python train.py --decoder_weight_standardization=false --decoder_widths=[48, 48, 96, 192] --precondition_frequency=25 --max_precond_dim=1536 --merge_dims=true
Rows from block 29 of the encoder of a small image VAE, named by matrix and row number. Each number is 128 + 32 x the weight over its row's rms, rounded and kept within 0 to 255. All counts start at 0. Numbers have three digits each.
After each channel's rows are labels from the 100 images, of 14976, where the channel reaches its highest value: "colour at peak" is the nearest of a few named colours to the mean colour under the peak. Only what is clearly more common there than usual is listed. The data: photos with spoken descriptions (Open Images, Localized Narratives).
# conv1: bottleneck pointwise conv (encoder.blocks.32.conv1.weight, 160x488x1x1, standardized in use), inputs 244-365

conv1.82:121157154112111121111160127148120140063079108141156080182108102093141140122119120187095118076122073089130115166115130158148085099124102119142090141127108135080099097095206101140134174060152151104149136069122176121133115077170169137187131159143149139015105159081130104152148093147128155123099152103196108202053122140180173093061132119091153220088150171163114086120134
colour at peak: blue; purple

conv1.100:172093094115140126143119133129130130132116156099140129192154156190151076072110129097107120099113108080082067161085142181156122151055142144149085142131147135137060132148151154115145125137148102157102153115125154152174181134160100100118139125126126112146083140147167117123127142131147108145116143089136186119077157092111193149094164207168125121129226024116104085111137
colour at peak: black

conv1.142:114177119134103085156090129119130094174113094115101102182090113134085124129115127118133137169135081091116159211130097109162146126122193106093093117077168147121075082192146148147135133141131174091113168186129209156135161103114178167179137193108136173222153122118113145156186171207119100138103140154194096086121116113149145125180188157143064129116085064119131172142114
colour at peak: black

conv1.6:159139158141168076144108064121096120148148132133153165160123145062151155121180165156115165123183125119156068138180141141108160176063136150129097099121068100202129100166099133130080120098173094148182146118114150176136179129095131104166156123117107136072116187124156156073107103109130118167142142176090156117145131134193127141143192105138161093204171111139085090119144
colour at peak: grey

conv1.141:130133113181130142130224191108126174148149173154148127165156125079132140158129039107120110108123112140146131174087170102110165084093140061125119125132092056111134139152228139158103142148164158104139129118089111095183108144127116119110074140134144152128124161079137086186155114026100116134127122116123142120134168076138108127116175148096089109100153097084100130161117
colour at peak: white

conv1.138:109152154164153125078149119173102129109149100179144107162117152075101123133161148174125122127111089124127120151137139157088112126124134139180151129150158120168053123150102147162128164130138114104119130132105111131147159123095176132112114114092121117128148161144120168141111106175219144093125115120084137129155173190113195164184104100082148112156137104093207161121122
colour at peak: pink

conv1.52:151051081135089135169168148065133131161123101141108089119122075127166146082083120117184116142132078171057138106189102115145082096108125111116131101146123153058142064121103205062125114127137161138188109057121090153095117136120094136135154147104100132138180146126141115127102123119158140142131191146104140130073143118115138103119139091117128146131095157093151123102125
colour at peak: grey

conv1.4:161134105110166123166170118145106139090146130135182099103164175124134136180133154193125135161166116150076103162123173164105168151189087137124170076107175162194149123101173165108134095095140110102169137111180145147123188149174129138119142129128074117201115137128114119118131120138115124154111144131122090115158174165138108158167084129133179118077188115117109098128131
colour at peak: green

conv1.79:104144142129179119157200104127130124137088085096134098095125179198091119129122160158129117101120044138081062165108159145181168135147120140132105144145131100111170114124133159142116093125143060149134151135084128152157097150128162156137131125157145125071146049162131103104163126123122153093119133124144130160117136137064108157119133157136150125085103116156122141116176
colour at peak: green

conv1.68:111177137143139135121074157131134122065094186129108149148082124071114100108117172142143137136136116164117130132141159124098107113150156146088110112136150128149154135056141140091143097062123157142179151176128182161197193132174130096146165191118158173018153127145110072138167102158045077113111164140136097108152131174120063141135087096159166111092070087100141152156108
colour at peak: blue

conv1.108:054116145153073127129095131119164110107151111125110097109148132073121120105163135098128137153167092139100125096106132142116123117137085114057060169107091182104089159171172098215164107086138244145133110098106134112135026083088125128130129093150132114125096158115125143148112110145139097166124145080111116133160104059139171145153096132101083131125111202164211178161186
colour at peak: pink

conv1.137:087093097139116086107018123096144133176128158211122129150109065098158126140184150117078135116137168178144148091133132105063088143130146164143158094165126139140114143160189108158132142196134104111125150113125121163149141213094124058134149165151112125137133149134149160102111107141148157109119131109108119078153104104125113181105057072174164170112104101103123116082108
colour at peak: grey

conv1.72:157158161109139179098124148136154183099127122170123121121108117124083166115177135073082147102120117119109111105090162093148115143068118143076170130119166099106156183035164130132161150089155109150139214163083129136105147121117131138138124135059185138004144143158149124074129046172107124191117137141148155127127104100133096134172109164143115148103089114166147032103160
colour at peak: grey

conv1.121:110139110091116130165138046093126124071103138132081134089123100124119111131150119175093077123153145171198127122123100130092110092151127111108142093042083083166074110150133152113106093175175197075062155085085122121114121104114153175109154113108130146164098123105105138180129161118114090086061140209132093203098158046148218136148141127071100119016179147122119150117125
colour at peak: black

conv1.84:138079100100137140132170075125135159124088110090123131092137114121153119101197138168127129069140144108117177148165083117123151130140132138129145115122110103114078143201100149142127098128185162073110130171095087123127134104168145095062096156122177154134122123140157140214177176117135086125145151163159060181068114116070126115095068093114089207105139207150129202120149
colour at peak: black

conv1.157:098139089083145115165180098125083137140166134166148135060139168129101176166132090173111167125104122144122119148117128143123089150152130127136140105131097119153113117144079130125124116155155086121087109131144128110128096122094128142138137120134114114129140149173083179103155114169092106105154173121103071117191117123155089113100098120062083089135109075113121102106137
colour at peak: grey

conv1.9:105123095135134122092083096107110156109123116138145138108122104185099070086174084129110184130127127062106105135130110086092147169094124121161139153126133142113119126156172148140173167104096130150152135094171118131111087118136113114089117139106126124072131158155136169110115164072044098104119155123122176162205086102169143115110106214156081106177156050180077141190121
colour at peak: brown

conv1.31:141101159097174156161124148138173152077118107093131082136110135117078116148147150120099114064080162104133151136133131124065116134156120140177103098129164116110201141094178094108153112119076131135098100125102144202136094130161094109087141117171139111150125141105185118095120154112101147106130126149165082078154129100137147153128110124108128195148113148172110126107164
colour at peak: black

conv1.139:146084142087116106179154194139121122105138157107133114143091098136083119145064060115173131087111120163132123065087119142119130127173172127125138121138095109096103065117228193045146120123117129125113145113137071104108141122130171141151180139164123067064116130138122149132146171167092168106123170159146098111123110120127158154126084093173155075092106179134151105131183
colour at peak: grey

conv1.147:116128132119201143107000129140127182092136169177136146128072132162079153074163129160167085095130197155115117139164144068187110140092113129140149128125103102104139124127095136130108135143185208147081093139127136143121095127132117130106119164140153109139127125109142160125118115151123080145162155127126131105102131125146180144124106099098121173187081154102145132160114
colour at peak: pink

conv1.33:072122099115139178141098149122170146087134092137126115176071148114070181132142106144109129113107133173089099091113090138125175134132173083112096100146102161096159103094084096162120101098074091161120063183143042124176149141160171102108141132140107145109121166099113153091152172085157123066108124131092165188168097128185145116127171089091148131102160140152092126129149
colour at peak: white